config = dict(
    model='image autoencoder',
    dataset='stained colorectal tissue patches (NCT-CRC-HE-100K)',
    train_examples=45211,
    image_size=48,
    crop_scale_min=1,
    horizontal_flip=True,
    bottleneck='plain',
    downsampling_factor=8,
    encoder_arch='gmlp',
    encoder_norm='layernorm',
    encoder_mlp_ratio=2,
    encoder_drop_path=0.1,
    encoder_patch_size=[8, 8],
    encoder_conv_stem=False,
    encoder_layers=12,
    encoder_width=256,
    loss='mse',
    latent_channels=4,
    decoder_norm='batchnorm',
    decoder_activation='relu',
    decoder_widths=[48, 96, 96, 96],
    decoder_blocks_per_level=2,
    decoder_block='basic',
    decoder_attention=False,
    decoder_upsampling='transposed_conv',
    residual_init='scaled_by_depth',
    optimizer='soap',
    beta2=0.99,
    learning_rate=0.0034,
    beta1=0.95,
    shampoo_beta=0.99,
    eps=1e-08,
    precondition_frequency=32,
    max_precond_dim=1536,
    one_sided=False,
    adamw_lr_other_params=0.0011,
    max_grad_norm=3.0,
    max_steps=30500,
    batch_size=128,
    epochs=86.4,
    lr_schedule='linear',
    final_lr_fraction=0,
    warmup_steps=1520,
    weight_decay=0.05,
    adamw_weight_decay_other_params=0.05,
)
Rows from block 11 of the encoder of a small image autoencoder, named by matrix and row number. Rows with one number belong to one neuron. Each number is 500 + 25 x the weight over its row's rms, rounded and kept within 0 to 999. All counts start at 0. Numbers have three digits each. After the name is the row's rms in percent of the matrix's.
After each neuron's rows are labels from the 100 images, of 14976, where the neuron reaches its largest size: "strongest on" is what is common among them; "colour at peak" is the nearest of a few named colours to the mean colour under the peak. Only what is clearly more common there than usual is listed. The data: stained colorectal tissue patches (NCT-CRC-HE-100K).
# u: gMLP up (value half) (encoder.blocks.11.mixer.u.weight, 256x256), inputs 128-255
# v: gMLP up (gate half) (encoder.blocks.11.mixer.v.weight, 256x256), inputs 128-255
# out: gMLP down (encoder.blocks.11.mixer.out.weight, 256x256, transposed), outputs 128-255

u.119 092:550490511507462501523464497481535551510470501493540514483484531535469488540511499517484466522503513530460499480497525473502475475489508507506520489484500511502429529475508546503537462516481491502491555502485469474483540504557472510428486521475494526507482519496483512478500478476454504515485496505509500492481511492497506495500472479450500511531523506508516505515473511488464478505502
v.119 099:469518518538515550532498482527536497516487525489518561511519512512541502507495499479526514491494531508520475493480498500475545484516493513523479542503500501513489536459567514502527514513546498505494491497532531500473470497489527472494563481511506498472528517491490539536491517491516466508499462487527469497515498503547484494521492542489465482477496512560489490550491487508554515473484
out.119 084:464529461474506466524495469487509549507510515482485424509512477542524522483482491479493466477527490539492500462485489512500535522510482500492526484491448503501547453489478488478538514474518501516483502490522548513511458502501491493513486505523501532493505511522516515523471521509522489504517480513456533509554476486460493517523510499532494483457444467501474492504463463503512464503484
strongest on: tissue: adipose tissue
colour at peak: white

u.218 103:471481478509552458488515514498457496516495510532507502494475503476513473576519492486531500526518514495507467494469472464530530501463483543494466450449475502519462455491503489497501525502509486516506535478511448522543517515472546484492480493497548495496533536503514500500494478520504511500488473512511549523532518461505481517517487513509511516461500537546479463452471531503526478457490
v.218 086:486496481463457539480511486481483527484479503503502505485485513502465529485468513515538476536512476478512509525500526462517508504501492444532502544496485540510520526487474476545512485518512524484494469519481522472497494515499478486522544525497489529473504457526478502511452527491500481530509497486490514475476499501528492496480526441470537470531523509440530479504489456458493461512468
out.218 127:488490537463467497535480553490560479474517488467507515531529501557445502442512513534515525483508465505474511525521507520481513475512498503506517521508527497494468536499535537470480485462506539509498486463491517455509508460477505547493465486485496517513485510508500511494525520477501485512487517475511502490431531547512484463502477506512483459474473494511507514529502530491449523530535
strongest on: tissue: lymphocytes
colour at peak: grey

u.175 107:520483484464506461501502424489548510511525522497484478515504519470510504443472490510466494446467508466519493496441491490492449518517512481493439479505489453501466463519477454500494512515479511507502505497462482540493503514475468485517527478520522468486475476505481506445488491489506471501495503501509522500456481520490482507501461496450476528512466462506520494479495461464488462481479
v.175 232:492536502528536487486496534524501502540547540468515484523534516505508517487485515510515519530492544520484513514509503521502546519467526553502521539505534546503483482510521486482476512484523513486499539532518568503505499542548535532514514477505505504506494480562531498513518529502508505495515519513518491517531500482486520527511516479526554522536523496525486484556544507530537529479523
out.175 154:518470494520474509518477502480479511485497470530505488485484481491481490547563508475513472531604468487521488480523525508487513500493448466499537515465511511507552486499550494529505496504503449498482470523511491506486490505469447502500495529478460482506498533447474485475515498500496496494485492497538454522560496464512477483496541502531469478508498505505483498462483505469498520535456
strongest on: tissue: lymphocytes
colour at peak: grey

u.189 065:523490503502483470477482474466510473499482517517533533476510531513469492472531491512520501490532496504463479503503517542439499504453500480484516486467465469494504465496451531521497480529485486502505529511483496519489513517463517459491498494495506494502482516508493534545511510456526492476514537466483513564511463435542519472476462442539518514556461520456508496502477459501545481473498
v.189 097:494474499494507493469500490474455485483535500491520472492518553519472515509488470469498461525477489478478493497484534512476518514449517497484505495538504508493478480436460488480465468473484512480511487493485452502437424487487460440469463497510448461505461492450447487487481475477516514489491534474492498509507512461504473467481505461527466473485523478425499478509482504457518502515457
out.189 078:492468533525459507500490484505493482499534471530486480508490552491506487537483520480595525517518496550499492520512505467547524482511530525533478559560521504491501485485498487532482512492533523516512511524462456506497497523508492504540500511499500491525487504496524479490517513523515476535513476519552494504476516552545472487496486540506479503538578468535499525483527527508505505458522
strongest on: tissue: mucus
colour at peak: white

u.224 159:514516539537513523521519515538526523522509521516512521526530523533517520514516546519503513530515515519522517524512518519515523503524518538511524525520522529536519543513539535532535529532505521514516522516538537520536519512526531530537523519514526524518517511515523532513526525530532513540539498538524530523509535525534547518502534535507533513532505530546516526532507494528510557516531
v.224 163:494468480458474474488480484458470480462486465478476473478460477471462474481484484472481464488481471488454473470475494492486471477477477496466486459477499484510484475472447482495487483471463481475489478475470470505467488466471477450493490481501453476487494473482490475488477483491476483461478504485499481517480483428467487491492470480488496490493492490481487475476479475444471461485478
out.224 084:467516514509495510503527509477499513453531485471534479539523508499524455491455464520554533504492466510486507515533515508487486470439426468486485485488522509532494506511506478500527466439492478503528491468525496518463483544502493453479498491511535516559496511511508460530492497464547503505535480551535524531505468455497509533492468512515489545460486509492502468475509504504508483472504
strongest on: tissue: smooth muscle
colour at peak: white

u.35 078:505505550517509514532513491523450513498493469499470500526475525451460483478465480530482506477469523513497490482494538532456505454502504475530527511502520488502467479514487493569554485452517512511478494511448502499524501518498476422495490505482473566516516513506497490472473513482510495526483485490527479489476507459535529488538475564490463504521477496510483462487489518494517527485512
v.35 092:467489523517510493470466504496516456492503499517505477541471537532494497515504520503473477522482479494452471475446490508531522557492501505484505502491481490535515523481509492484493477508466478479514496522511453498436425490476501545517506522445534503535516546488466517507469518466560500461505491499499490498479486478527510489469518514504488492480477472503518497548448514477517483475443
out.35 070:517521484487496491501496523469496449514498488481513493526472496520499490501475528503511497494465493514475511542472502461519480520526498440478488503460502471518492521476533465518515497492473490518495504453558538513492505471449503512503515516520457461447476493485464516512491548535449506489490495474477494492487482531457514566505517489536519462461574517481499551553510472506524488481512
strongest on: tissue: smooth muscle
colour at peak: pink

u.202 083:522472485547526442530451528533490534497508457544532494490466556515551461498467507524480505512521474487508493512522515467569573485533470505506496491549512510509490494510520503552482502522559512491518499493507503492508519533477548513477538495537538498501517523494527528539481513549490513511500522520531525539486519538479466544494539531513517489485503476481521518514518508533535497469461
v.202 115:520513512502490485515518499443552500535538527466518556502522473512452529508512493510469507522503531441506544467511515477479516474540490511506531437521516523470491519523499543526474458480466524465477567520474498499529516535548456471508472515505549491516525493470484513509493480478516549480488490540491533522510480478480532510460471538514534483513481479465449501522472483522498487510491
out.202 093:512451543491499523536485510500531499495507515473473492523534479483469536553491462564516453473552482521488525502522519485493516512528529458484517494528488506494507537484508538513488517457470511515464557519502500494512513461521497514507468497503495536477515506509505462484470470512557513492493491503492518524470501510482504494505478498525472488531522480505484498525493533545491491565471
strongest on: tissue: adipose tissue; tissue: smooth muscle
colour at peak: white

u.102 091:512482481499512532533484506537511515525505531539529492529527508519504555507545565500531542530490552524523502539485476514524501513513515492509521518537503462519507546525491530549533479527507541518539481533507528519505526515574486547539498504490534518531479502529504497533536508474517513530496487504541533536516492511544553492497503511524554496486516503554536524540537532492504549536499
v.102 120:500477483469496488516459501491512524493497499538520461462479471523499554456511486492469531484466493468499471511535488516535468464485487477473513467500484499498495516479463538495510442503513502455501499542474513470524531489483495469493462482493515494481532481499519495508488463454520485468446496474504499531522487491491544497443477480527496516543511451467468483483502479470529459485486
out.102 068:497475522488491474519491535481464484499508516540499465484473488498554488475489499519502466462462526535514483487508495468523469479471483478492487489459477505517501526536457512497493492518506539486456499504492500502507514481446484523505482501550507480520486448532487500489522446483531466526515490473462468498545511508447527512488504524509464548520531504523499526517469468479534430449475
strongest on: tissue: tumour epithelium
colour at peak: pink

u.117 089:511523505489539462526483499488520500497498511490514532521480502541501470501485496501451521534492497545501518517491518513450508492541502511486558504562531487497469513446490499516526472505448510493527560502504534499501468495504465490512497515467501488467516489501485477516459486520492532546563540523501470515484524514473492520474483495501469449452510513478507508464498501507456484477464
v.117 082:486477487476515482484526496526501505502491496504474468482484464477522524496464523449457470529485509538520530456478514458477508462536462532510510487503463458512496464500526491489508474429504525464505504492530513513462542504520504495444497481513506510462502511497492553463483486493498476526514511508482482472481516494541517466524466535431489530537506508480479464508537471536467501537522
out.117 067:520483492504473459486486555513550508529488477520456491506515471474480501522469559520472489467480496491491486500566478535488510507486522540518494491472498507501515479512528442500531494478513521537508537458548459516492496518495499518467481448494500483498482479513505530481515501472492508557482470511508490486512515477509532463563488495495494501511461476498501539549530483507505533532522
strongest on: tissue: debris; tissue: smooth muscle
colour at peak: pink

u.238 096:490492512475485523472490491510505488503510524494500507485524589567466496478531510507541581487539494496456523522493550490522478490506474457499547503516535495488525528504487501479487501550498504509528504487494528519504486532534511489509468505484465543513480523540506495514488500555501565521531498537517555473499489501494497500469527488517498494469541465538486532487489492473534507443503
v.238 057:509471524473491471487492504512487526479472473515509475477480497481499509494465480544507486504437489489469485463472481493487484489472503519505518540496472508514483485454487531529466484444496510504463499438528499512455503505500472491504473452500499469487484471474489467468513481514484436455468517492502459487526509464483506478518488480509494529519502513471526496538503451536458508548530
out.238 075:558518484500477518523512508541491491490465469488497513455468555491515485482496521518515499531464478437484477476519517500485515541488493537489433475493490526508513499477506493476479497550479470499491515498488508481488510508525474464552490532482504468486497485522530494514523492517505473508510528456458511489559538494486459515516476515500524533492552506521497530539491498504495465529448
strongest on: tissue: debris
colour at peak: grey

u.246 076:504510527486454527495509497537492519543517506541520474502487488528494547479501482485542479500489501564524523477486505527480495476494489524484479503540541520496521512491477506468534511489494523495495501475481528484473525468575460531494507507508516467487510505487501499483484519483476504479520504535483477538489522506544529496518506463506532506510455507512544537515509448487435528498550
v.246 070:520457528528486491485532506503522490482490475482533523527517534546482473502484437515468495492513482484507507545484526511450492509504529507499544520482479537514471518476484558492505437519497491492484541473516515516482514500519465493522486502508484484501501472464498481509493440507516507515516523459482466519478508491436511491513502512491526494502534532435535463504450475499501515497524
out.246 094:517533532519448530524504516469500502486520457527507539522519479442516477467526537523471522479543469462461506529527475483494478491534518529495505474518533489489500493537538515509517465517504517515536517532518471501547521530478473507560484466457474508499489525478504521511535470456525479526474539512550549512486514494468516518509498547499500527500557473487492483502492492509532490522511
strongest on: tissue: smooth muscle; tissue: debris
colour at peak: brown; red

u.91 126:470452527460463484506489469493495516477484517491505482534497498482494513467477557496488483471490447500496461488490501543490463484505499460480483526507488523479459526537559475519510497493488469507500504481477487476482492496444448495515485494461471515495467467497455515445466475469474449443450517485510495489472479531495478504509471479497494494518498484483531504449504481473446505489439
v.91 118:483543509509506483507525520517462486531513567481519470423452554504479524502492476508524492491490545493540505506534523493521554498445516470504501517496525509538498497495509468513522536510495532466523484523538525503465474549503490511506524510503522476491504479496499489548481512533503527508525471450537483523497478494500518505484495505462523478515477545509516490521499468526504500488497
out.91 074:513517486537479482485490523490478495451535461492492489474493459454461499551536475516485492460529456500520536507538506483494528502533466508502498525463493495503565471484469466491472496476472486536450501511553526542519515506503529487514497494551468443477521531501516495493499514497516517529502495490487482513519520478499488506492518534522459469464451509518463493514470482512477488545530
strongest on: tissue: lymphocytes
colour at peak: grey

u.139 101:499529495520523513539533501528522511530531502515530534546530549535497524513512519503502527543529509535514509545515545513523509506515521532531513538528519539524525535532507503517523555514513509495517517514529550507526536536516557532509519534525508500506509511515514518529523510523536533527559515522515525498505532502535526517509523513519524509506511518544497532516529523525519560538509
v.139 096:481510479531521491574492520529492505509512492549499450491440541515516507503505517513510536521512510501492515483512550484556502476529516507546520486583522523534479552532510498502482543489503517504558556504539508502500539513508552533535503503520542484519490506525475508508554490524517498523527500514538509503501549515494505511495543536488508511519533491556500535520511519543521523507470
out.139 082:489506535546480485506487526592509498497521497533505483470489490504504507547473499497464528485484492462473533490550509484519464519496482528519475466527512477477530470493500517483514515523494546524527542504499488466482448466462509501502503477524485483503509533504460464448540446518478486510507491511541531485490538509483516490487515532512456457499519524486531533496483507501503509493506
strongest on: tissue: smooth muscle
colour at peak: grey; brown

u.154 084:501484485499483490479519484453510498475468452519488520508472485479534527499472517534458481467459469455504513510504486509496474479522520467501504505533503518504499453530533469452474536475525445462519491488469514495486473525473528473470493449446482520449501489463517498488508493508512474510475510516458544538513483483466523515450525497462495510466477465475484443459493506545464508489482
v.154 105:531486503509490468527501543500449521497506530550527456495446442544482527473515516549497549488490504511541510537547521458510455487504486515498498466472510536510519553485473507462520528538513518464522519507496547481503535509479511472572527504513532516536508493532536539534512497470492497498486496471486538550479519497478504540494521478478494503561483523521532477500509516488487468500478
out.154 063:474465534514539514495516541508496578523548489494505476482522479497523521516492504501458512515522529511488514506529466457540478499480480503491465508490490480544527465503493485556540473506463481550471493497485490481497510475516455504526521497504498527555524488495491475543512513505461507531489474448504535437489498445467493468557492517483512526521494479512524500558459461484510450567543
strongest on: tissue: lymphocytes
colour at peak: grey

u.27 089:490537512500487508473519488530484477506507490453491514535567505488477483503484460521451492479498487488497460466455532483472501500502531521510489544511460498501516486487493521484469544458515528516471491522567506458470491477504522532481515506445505493509487499452501479489498477489446508461534477476509482437457489522474491498510506512458493496481508513479472456467492440521506502505501
v.27 088:452509470496480461507526497571459533496498524503466509506498508486502479484470454499474538502489498522512526539498510520526499479486513510526527540449508496496493507563479540536485526499486511517513494512525511486507591486519475498497492517503497538488508502508537526502514526478493466521475453559499543498497498516536492541535497534520470500543440490521461475479501479515525499537548
out.27 056:460478501503485513507501501508487546489471562492517478524497538569505522476509446528511515526478517508490497515490519511491525498482478491535494504458474527534476485477515496546491478549487453489480492519455538515472525476496501522548480495489516535533509489475516482533456557497533495513472538510437491512512487517523485487461474492515497499504412469520505467546493507485509496518457
strongest on: tissue: smooth muscle
colour at peak: grey; brown

u.94 094:523513506536507468493518522508508481506524492509522522539538513560512521494499554528543527509512490523486511535520496518529519488491486496506520524502453507542518522496515517512490557487475509500511503518495526561467513566521539501536534515562514494528481533505512540513521545512536499514517489536529546519507536492506555516491525474553530535568485506522524533522507523482502499500568
v.94 098:495501489503501526482465514498456482485532496490530492529526521452500489477527560495570496513527476465485491500537524531483494512481513486510484510497531512541523551469483485540496531499489511483508510520499494536511501525504536492516492507519487508519505528503492495508516520482513505495509512495546559556522507457523529482508472507551496512529542482517521508544518550480521552482507
out.94 071:529493461509530501476461461489523476494491536497492508461496462368478530493524468490483485498467504469499506470492480510487521519512497497479463465492504489490513521499498471489513497509456461532489497505515502483501521481477500525468504496467481523469509499537537491497497528486477486461505489492473453480550487427488521523514516473491516452490555496464512477579513492497470464504458
strongest on: tissue: smooth muscle
colour at peak: pink

u.203 098:535528500510494555551504511525503519479528520504544532545529522532520513509526542523534518498537518534514521536527513503499498508505520521505504519520543512528508527522520528520511512518514528511520539506531541546540523499492534537517497529547521528503513542522515518545541511513541489530545521534516534542514525518532538509511515514522522517521529518537496522496534509508554559528532
v.203 079:480502521493492494474481507460498485503469487502526476470484504497489483523518536499512481499457555480514439484499522498466464471505508452537505522496473528477498484505472497513474509526494512470484524525517496470474490515458518484485496484476510489475513507471475485501494454482530506540442538474498482469467477477486537520468480474495454513486535535471484530493474524450513489471466
out.203 091:522501540529484473521496484514530486530489474527484523517472450533491449539549497486497500503497503491475503470478506530501526532523501499469503467495463508510513519510464527532487541510501457517478492478487474483541501542515506480496514533493524503492501517483544490486503490500497495463512488438510484520440486496488500475456522491461534513524460453511517483509499556483487511510488
strongest on: tissue: mucus
colour at peak: white

u.118 087:494487479461498543516466502467450495469478480478488509474503478465519501448523476482482472451471508470515479479499480462512453496453505471508485511492509495507494464486460468511479475487525514490475447511479479488489515487480470470507481453441473485492479489502502484488479502455461468435429470468501512508491446462486506485512478464464480510495483503466498459488488479475488467487483
v.118 096:500539541544526547509506514534488485476520540515515509552480562481481509520507511528528517450541501505510500475551490488528496520510520492496478518478452510520551531534500524520468514495521514501510517524523493511550488498490539503511498533536501502510510536474537532506509516520553504506494496509535537518532478508522513486512558499535531508546486517529515510533486508476561476469491
out.118 073:528489501515538513496554464454516497478509518507509541528485494485474459527492462510477478505494496509491481463502514547463537486473533526536493465511535542499470503495536525516509506509526494517498527453473509526493501482471483483517483501473483496483482529515527476494515494505525511525486496500478502501515525488545461483502485476528453495524441486478492523511519563508471491538507
strongest on: tissue: normal colon mucosa; tissue: lymphocytes
colour at peak: grey; brown

u.45 080:491530517513480471534506490532494511508544549510518548513515541518508516514495478537528546508482507529511517496508518522497495522497494535512520512521534522510516544534490508532516536502485532482535509513537539492546547510498517512496524525531517541520518539533517551538522518521536450574471505487550540500479528484511495524528528504508479493570553531505525498515504538521544502526555
v.45 052:504518439500512502501479473465485482502509497531491486472459456462481501476514490489519445477520482484471478472528506479511514497498462471481520501468485469500510508490491469446505496504528484484494491522493531470510500435536514502509515511519517483527517460481512478496458507478491539442479524482480502485524478476437487509520492478511454490516504427502441480478534517493474435478504
out.45 094:533515464472547512526536492509496529505480462514507475546516546417514465487534524525499525471506472442498488526521462462487493450479479462490502485510504471471511465484526534495476512523498484477470526490473485513474475497473510508523499473524559495498464485524529476507489486506498495508512460505507555507519469466500472481517498521490517550440459481525488498461510509521477527502492
strongest on: tissue: mucus
colour at peak: pink

u.164 061:492508509470469534435479513507512481529505496498545494483543441494501530512483545486516541488487494497528517452494530457538511497538455532514520523476497491473487532465486526509496537483474490499501507545531490454477547483554508522516524469534559502512534514517536484473509473469440495487500508484512501484511479549478517483493508500487517492521481478504488517510526484535465542488532
v.164 061:491512536513558463508539477565467494485503475509509536496550519504523510505456512515502525485469448513474502524467460498516503497502510484492499457468515542511496505475500496473506548471527529507490475504545489492487496459469543521501499508531480506509548487489530506521499508525514524488482525456508491531508490504465479571497539516498465511507474494497470498472485458536514495540526
out.164 090:531450496524494475524509438526524502505510513512471525494463513502509515485523503530487506508480475496481502521506496524493515517514518488494446530509510525493496484495507498463466516563502495524453455510491510496515448499493532490510504517465547475506466524494488493523494534520542441501503501529485524436507532434487500474495519483499448532478516509490480508532494486489528478567521
strongest on: tissue: debris
colour at peak: pink

u.143 093:504525517515551541541494530507506528503506513531521531519516490540536530518509517509508502512556493538518526509533538484509512529533504532517519509513528513518516529515511517540531507538510510510491542544545524529513528491487497530508545522530507506516537516518508493485526532523523510555544495521523525530507521571520527502509505506513527507492483520518516521512510524514516588507527
v.143 079:457509524524559473523521528496486492539494497546471519434414495471454526509471496489485509476506519505489519509463507514480483487501477462512522485467464507488482479455535516483525453473483487471489502471451504522501465490517493458557543505498480502517508481462495505495474520544524515452470494495481504493471547512480481492489464483463472490527560510471525497498515508470478437512476
out.143 070:498491487501498523524497507536468470542517503507524488487464477504441483473461487471448501468499495472493482494471498501507490472511533515506501510517433509483509480492530497465526485502506486502517486443474506509520467520489509465543509502488460508473488496478460476495508475510509467468502485517468517496493522508512446547502490529495515500487523495501459542541531527497519442542520
strongest on: tissue: adipose tissue
colour at peak: white

u.64 106:486514539477557539538484501532544484520515513516497514544520505536489529522493489519477549525531496489528515508508548467535513485535517530542491524505530552499464523501511517506501514529542530502484532526512531456494513490486525534518518536491526514525491480506501508539533503490491555502529512499510472482515499548506514486505558542527504484482475530508463500498523503469531518519492
v.64 118:489490497549482496530510499505506521486535524526502499524510473573478518529447506496506504542525522521491480500449521486427531522555511531460490508480441466512478497478513500493545463498520543466499494506478514551524503523532520493510487531516484511534538511487499486494530541518534533512495496486488517553492521550502483478470480550484481488485504489464516492528502531522474503525504
out.64 079:504482463522505501501533459462516527485448518491542531473481507543541517524468511539497514515478500499512540502483480559478532512546502518468545465498508475533454486518526454508522494492450517527551489476526512524494507498500513465497509500499527513506546496474524502499508477540514535485520516500506510493457523535489519518492483511467468492487493515503524477496456439506492517461471
strongest on: tissue: tumour epithelium
colour at peak: grey

u.129 111:492477456468493490472507520469443495470484513499466500488507481494464479535547491514510467497466473475489498510495482493503491501533480482483491538451481488475509502521481510491482499462538473463464476476442468507482483501467470511538492494517491462461502465522492517500475517496485484527474526502522485503494478525494452486490518464483480474497511511485468467425478480470502505526461
v.129 088:535496473493513540502515542504468455471533493537487498538478500501507500517548499489543474505498509524526490540521455482547516519508520507541521553493466518481516507485455517448482480501512498475496548489498528545474494521530506468507534519472518518501497521495495527518491533496474511543446477523523489503578518484455489497469494496503483526521519525493478451529481488501533442509451
out.129 191:501508513515516526528497507501519489519577482535514526500475439503499522515505476479546476500555503499535503474501477467486480484489511524497517530478492503541482504483457524482497483504468507516515469503528516547496489515501508474486482460503507493478489547490486504507478438475486522536492487505498477547536513513479469489487502475542497516495513529485485479517476472489524465503500
strongest on: tissue: lymphocytes
colour at peak: grey

u.17 108:500505467496492464501509483444487538525494498496532501497500488499508429523500491507516496517506491487444507473497495482466465488489460485488486493503531471531460466510563492511495485499475515543472476508527502486537481455444509552489445460502497507503478548474498513503511488478456543491529529486483511490449484475530509478508502497489510468483481485507519504470476486537467548524523
v.17 095:493525486496508488505457467480508467507518483484525472512462507526535475480460508489457542493510500483476507443519492503482484503480471526507485521487516513539475452501520479483494495538477528504480489458502500492445468461477513503503493461514480508502460520495480460506489478470492505483461539464496456501523520494512538509510517486551477493547483524494533505542472494455489527484506
out.17 107:452500482517523508518488487505479462522498536473530462479514512488482492508477467493445476516555506515524473473496550536495482502447460502496511512476506502511499488501527461534512513490466509521532494499509484492459506469490486468487486482507428522467491477497493497508506447477495540482467500503507473479510520567502498484491478506552513495495495521505503505494508479475531543504486
strongest on: tissue: lymphocytes
colour at peak: grey

u.15 136:528506469524507530514533538509492485498476470516483508511485513483515513529493531457528537496522463505509533504527476498507491471486473525510497520518493503460532502510523548503540464536486492510477524478527544492498475494503510523494486534458474508511461451530512539475511466487472517495506549507522496531484472479503520511510518519508484485495511494446454484471479509480484483515504
v.15 198:514509478504473511467441535522501480532545543471531549495516512494495571493510520549502492502513498522483555507496548545552518475515489516497506546502466492511583529478510521476535533516504522528486474494503486497529500496520514528535525507525489528513501506493493534488501537495529485512544520508492507570514514476523511491547523492538477487513524539505506503519522508519518505519536
out.15 186:508463491498492495469450526522497464499519474476514519457502492548493513553498474509587486498561521538489522477526524497523496483516488498491539542495480509549557507493490514497515497467516537515491489491524474521507517501494507478513504504497446497475494516481495516491462489526488496511516460467461437556494501516535471474508481481512467484510489532476512489496503506522485508493510
strongest on: tissue: lymphocytes
colour at peak: grey

u.141 097:500473556480485474492476498516496511497523498516503479519476472503447514481501520523472485497509521485528457529534511483507515520500492545474496490492520501494493521479496479515458506496475528449519514505470505503469509504478495497519508471490506512498469479497507528514500477468504484533500479525495502531489491462459542452458512543512484475533450472513480515502496464435465430489494
v.141 095:445505525512523497477502492500532506505491523503530488540508500512510509529467484512509461515476477455493507488532483491517508526528516481496518503491514530438501479537520517515446486544430517479531530504518498547597500560449541472501510499494502470508520504522462492480490481489513501549453532481495508536466546529525534519488509523497499500517497500470490502518506491483487541505481
out.141 076:526510527498496491503504434575501506487539516518480550509485479524526522487549482532474512471544503503483504497476457491501505512498571480508524495527487512429508482459485524507501499523490558532436475487476517508510543474541478513494476493485501471518481494526453479475541494517523535513494504480459477517496505542525511472541492492479521471487485447523521477529489541476525510577488
strongest on: tissue: tumour epithelium
colour at peak: grey