python train.py --model="image autoencoder" --dataset="stained colorectal tissue patches (NCT-CRC-HE-100K)" --train_examples=45211 --image_size=48 --crop_scale_min=1 --horizontal_flip=true --bottleneck="plain" --downsampling_factor=8 --encoder_arch="gmlp" --encoder_norm="layernorm" --encoder_mlp_ratio=2 --encoder_drop_path=0.1 --encoder_patch_size=[8, 8] --encoder_conv_stem=false --encoder_layers=12 --encoder_width=256 --loss="mse" --latent_channels=4 --decoder_norm="batchnorm" --decoder_activation="relu" --decoder_widths=[48, 96, 96, 96] --decoder_blocks_per_level=2 --decoder_block="basic" --decoder_attention=false --decoder_upsampling="transposed_conv" --residual_init="scaled_by_depth" --optimizer="soap" --beta2=0.99 --learning_rate=0.0034 --beta1=0.95 --shampoo_beta=0.99 --eps=1e-08 --precondition_frequency=32 --max_precond_dim=1536 --one_sided=false --adamw_lr_other_params=0.0011 --max_grad_norm=3.0 --max_steps=30500 --batch_size=128 --epochs=86.4 --lr_schedule="linear" --final_lr_fraction=0 --warmup_steps=1520 --weight_decay=0.05 --adamw_weight_decay_other_params=0.05
Rows from block 5 of the decoder of a small image autoencoder, named by matrix and row number. Rows with one number belong to one channel. Each number is 500 + 50 x the weight over its row's rms, rounded and kept within 0 to 999. All counts start at 0. Numbers have three digits each.
After each channel's rows are labels from the 100 images, of 14976, where the channel reaches its highest value: "strongest on" is what is common among them; "patch colour" is the nearest of a few named colours to the mean colour under the peak. Only what is clearly more common there than usual is listed. The data: stained colorectal tissue patches (NCT-CRC-HE-100K). In brackets: how many of the 100.
# convs0: first 3x3 conv (decoder.decb.1.1.convs.0.weight, 96x96x3x3, each kernel summed), inputs 0-95
# convs1: second 3x3 conv (decoder.decb.1.1.convs.1.weight, 96x96x3x3, transposed, each kernel summed), outputs 0-95

convs0.71:506488458572460392481498474575479569497512517505498429520484564545555577395472485540484520601510482375522469512517448468473491463387488494527511511552514536671574472593484510447522525508406538480462443471572485556492535529437495519471486488504444520556483434521478515549415533521604501433
convs1.71:451520537444516540624594527556544498491515477473478509472534513542474530472425531563464483571556487491508512488498562537510517504560377446525428451557539458495498483508488512396507577502573450583457470553513507505519444523420496473491560563525490462381511525479513444515471429418666425421
strongest on: tissue: tumour epithelium (47); tissue: normal colon mucosa (28)
patch colour: brown (52)

convs0.46:456533508476534433512558421534658514507486475479592523522547547548431576528476564513465454482462450472487472500458516477499537454558500481560454574444562426493568452581478498446587553507447545602467460358501553502527526428538459521510421483525578481564430470447510504443517470480538519418
convs1.46:511548576394439502497452454537450495578525518539508449577459532497538526472493480546527450548544442566460482578578563455564480487500574586512564494533516446464532561531466514558525553498477494518516602523520566555381587355472488539483470417588474490500471451519437547505420510493492426555
strongest on: tissue: adipose tissue (45)
patch colour: white (63)

convs0.93:499484544514492458413532540459447435453462536547480427497551541512560509510437394487474531550413485532531517428467530482478449483483387605455506552531535476470553619541457531447576480462442545507441525491472489512528570543375476525595506494505506397584501502524553440538609491569485521554
convs1.93:473471543501432523451486543507474557480425572450517501466480486551538516458481390537469558505407465504514459555517505438509568506513449542534468572383490565393505523516493524461479539532543502510445492491461512514469412519464500506478522560491469492544499450588523434501365540441579295478
strongest on: tissue: tumour epithelium (49)
patch colour: white (89)

convs0.39:578443448532521575455472539470545531419442456583526452508367406486446462500460489560519550518472408525392503585461504481514571522493555544518475460416472470480537510527498535474461505478570496512536387430502456499454566439521491484593504545473459382545527490534578538490429426527555468465
convs1.39:569520502611569386515445456428466399413428492527549488534433448444403469444541518498514475489529406440531530451526521515479496484499456533468422480556484433492492450605574562525468479564512456503495564518492544458481494575458440425583495473543456524573499470507467432545442512455493514613
strongest on: tissue: adipose tissue (55)
patch colour: white (89)

convs0.27:536397458466538525436560478421561504498443551371496423500516548471483541495580509535577522498447513487575433564519389476462488554469520430534481530553575452496521513572454508436567465567566420448460410472376475476467490538463527521466464515457468534406492434450558432515520503445510474501
convs1.27:478470591501498537405543492555524459538430546569491535549542442495502497517438541540502595479524572501534515457544441440545499520410467619401464514490539455497468495439494498535399512432462526533473386461508481518511445526449502363557493510487576465498487489523573440557410584510455592511
strongest on: tissue: adipose tissue (65)
patch colour: white (80)

convs0.21:544559507480466395499540456484561423496552473522426415526491498517474511525420499421488498505596666542474521522488540477568499533516521520597540549527510556477433470401514434480562513584526511454462536487492574501578469580551479524465512469545466407464438466448468424508486537605435490552
convs1.21:440457537498626461514558514527523436562564482469546466475484409525459386524604519473456575409433518453474536478505478441567545598517549427421483516493465533528556466565530541515460576602530491470400475400526467477519452422490561570560540439481511481477502500553462471559524504498530451501
strongest on: tissue: adipose tissue (39)
patch colour: white (86)

convs0.80:548480539408472554524474601472402493496621464560556461511547596581491466590428464509461495462482513519478549520494501531396489486526489486521496478547472504507459506510571578483444540404497550529510496432467523504495474451511512438484473507490513652503489520520496654446463533467542485367
convs1.80:448511474534456544565495455513562396461515485545388442468582590445476503455497574501498473501565543436498467427557466488484552546423537501650443508556505607525509429566490524487504511465491414538489473542433520476579506397500582519514506483578549516526537479408490479504480513586531549559
strongest on: tissue: adipose tissue (39)
patch colour: white (72)

convs0.53:372529581538466567492485499593414561532388464499511489506443583527509517476488504520494557487557469546516620461450500466506561476523516413569473472549530521499561482381493589537585539507531494501480568585470539496482471582507463453440492514515577503511428458441499634540518555504533474480
convs1.53:567521448487516536472542525520486430484574415437498497505572601542435555571563541404507474600519420499490574618528457567612466552447502530485518560577490473501435486556474430483497464429493550496448460467506555565528507478508548523468559549587516521456604455548516505537531545523420523543
strongest on: tissue: adipose tissue (35)
patch colour: brown (28)

convs0.85:425513498527508464515457475486460531532516580563502523603469477513537501574469470469560570431498497533558523400499443513483613426538553474494537412548519450463527444436513478494548483425470494533393565472420427483496505537336466416555511450507483505523536562462549484533489506526368448497
convs1.85:394570469511551458446452569454455550465428578396528434415498475532437563457537496494438545488582551475446460560433452469470509503442501499483476475479452544481520553392545506522416445391493577472592441426475538483513475487584560455473437452529467433463483478457461502559537482494497453570
strongest on: tissue: tumour epithelium (36)
patch colour: white (95)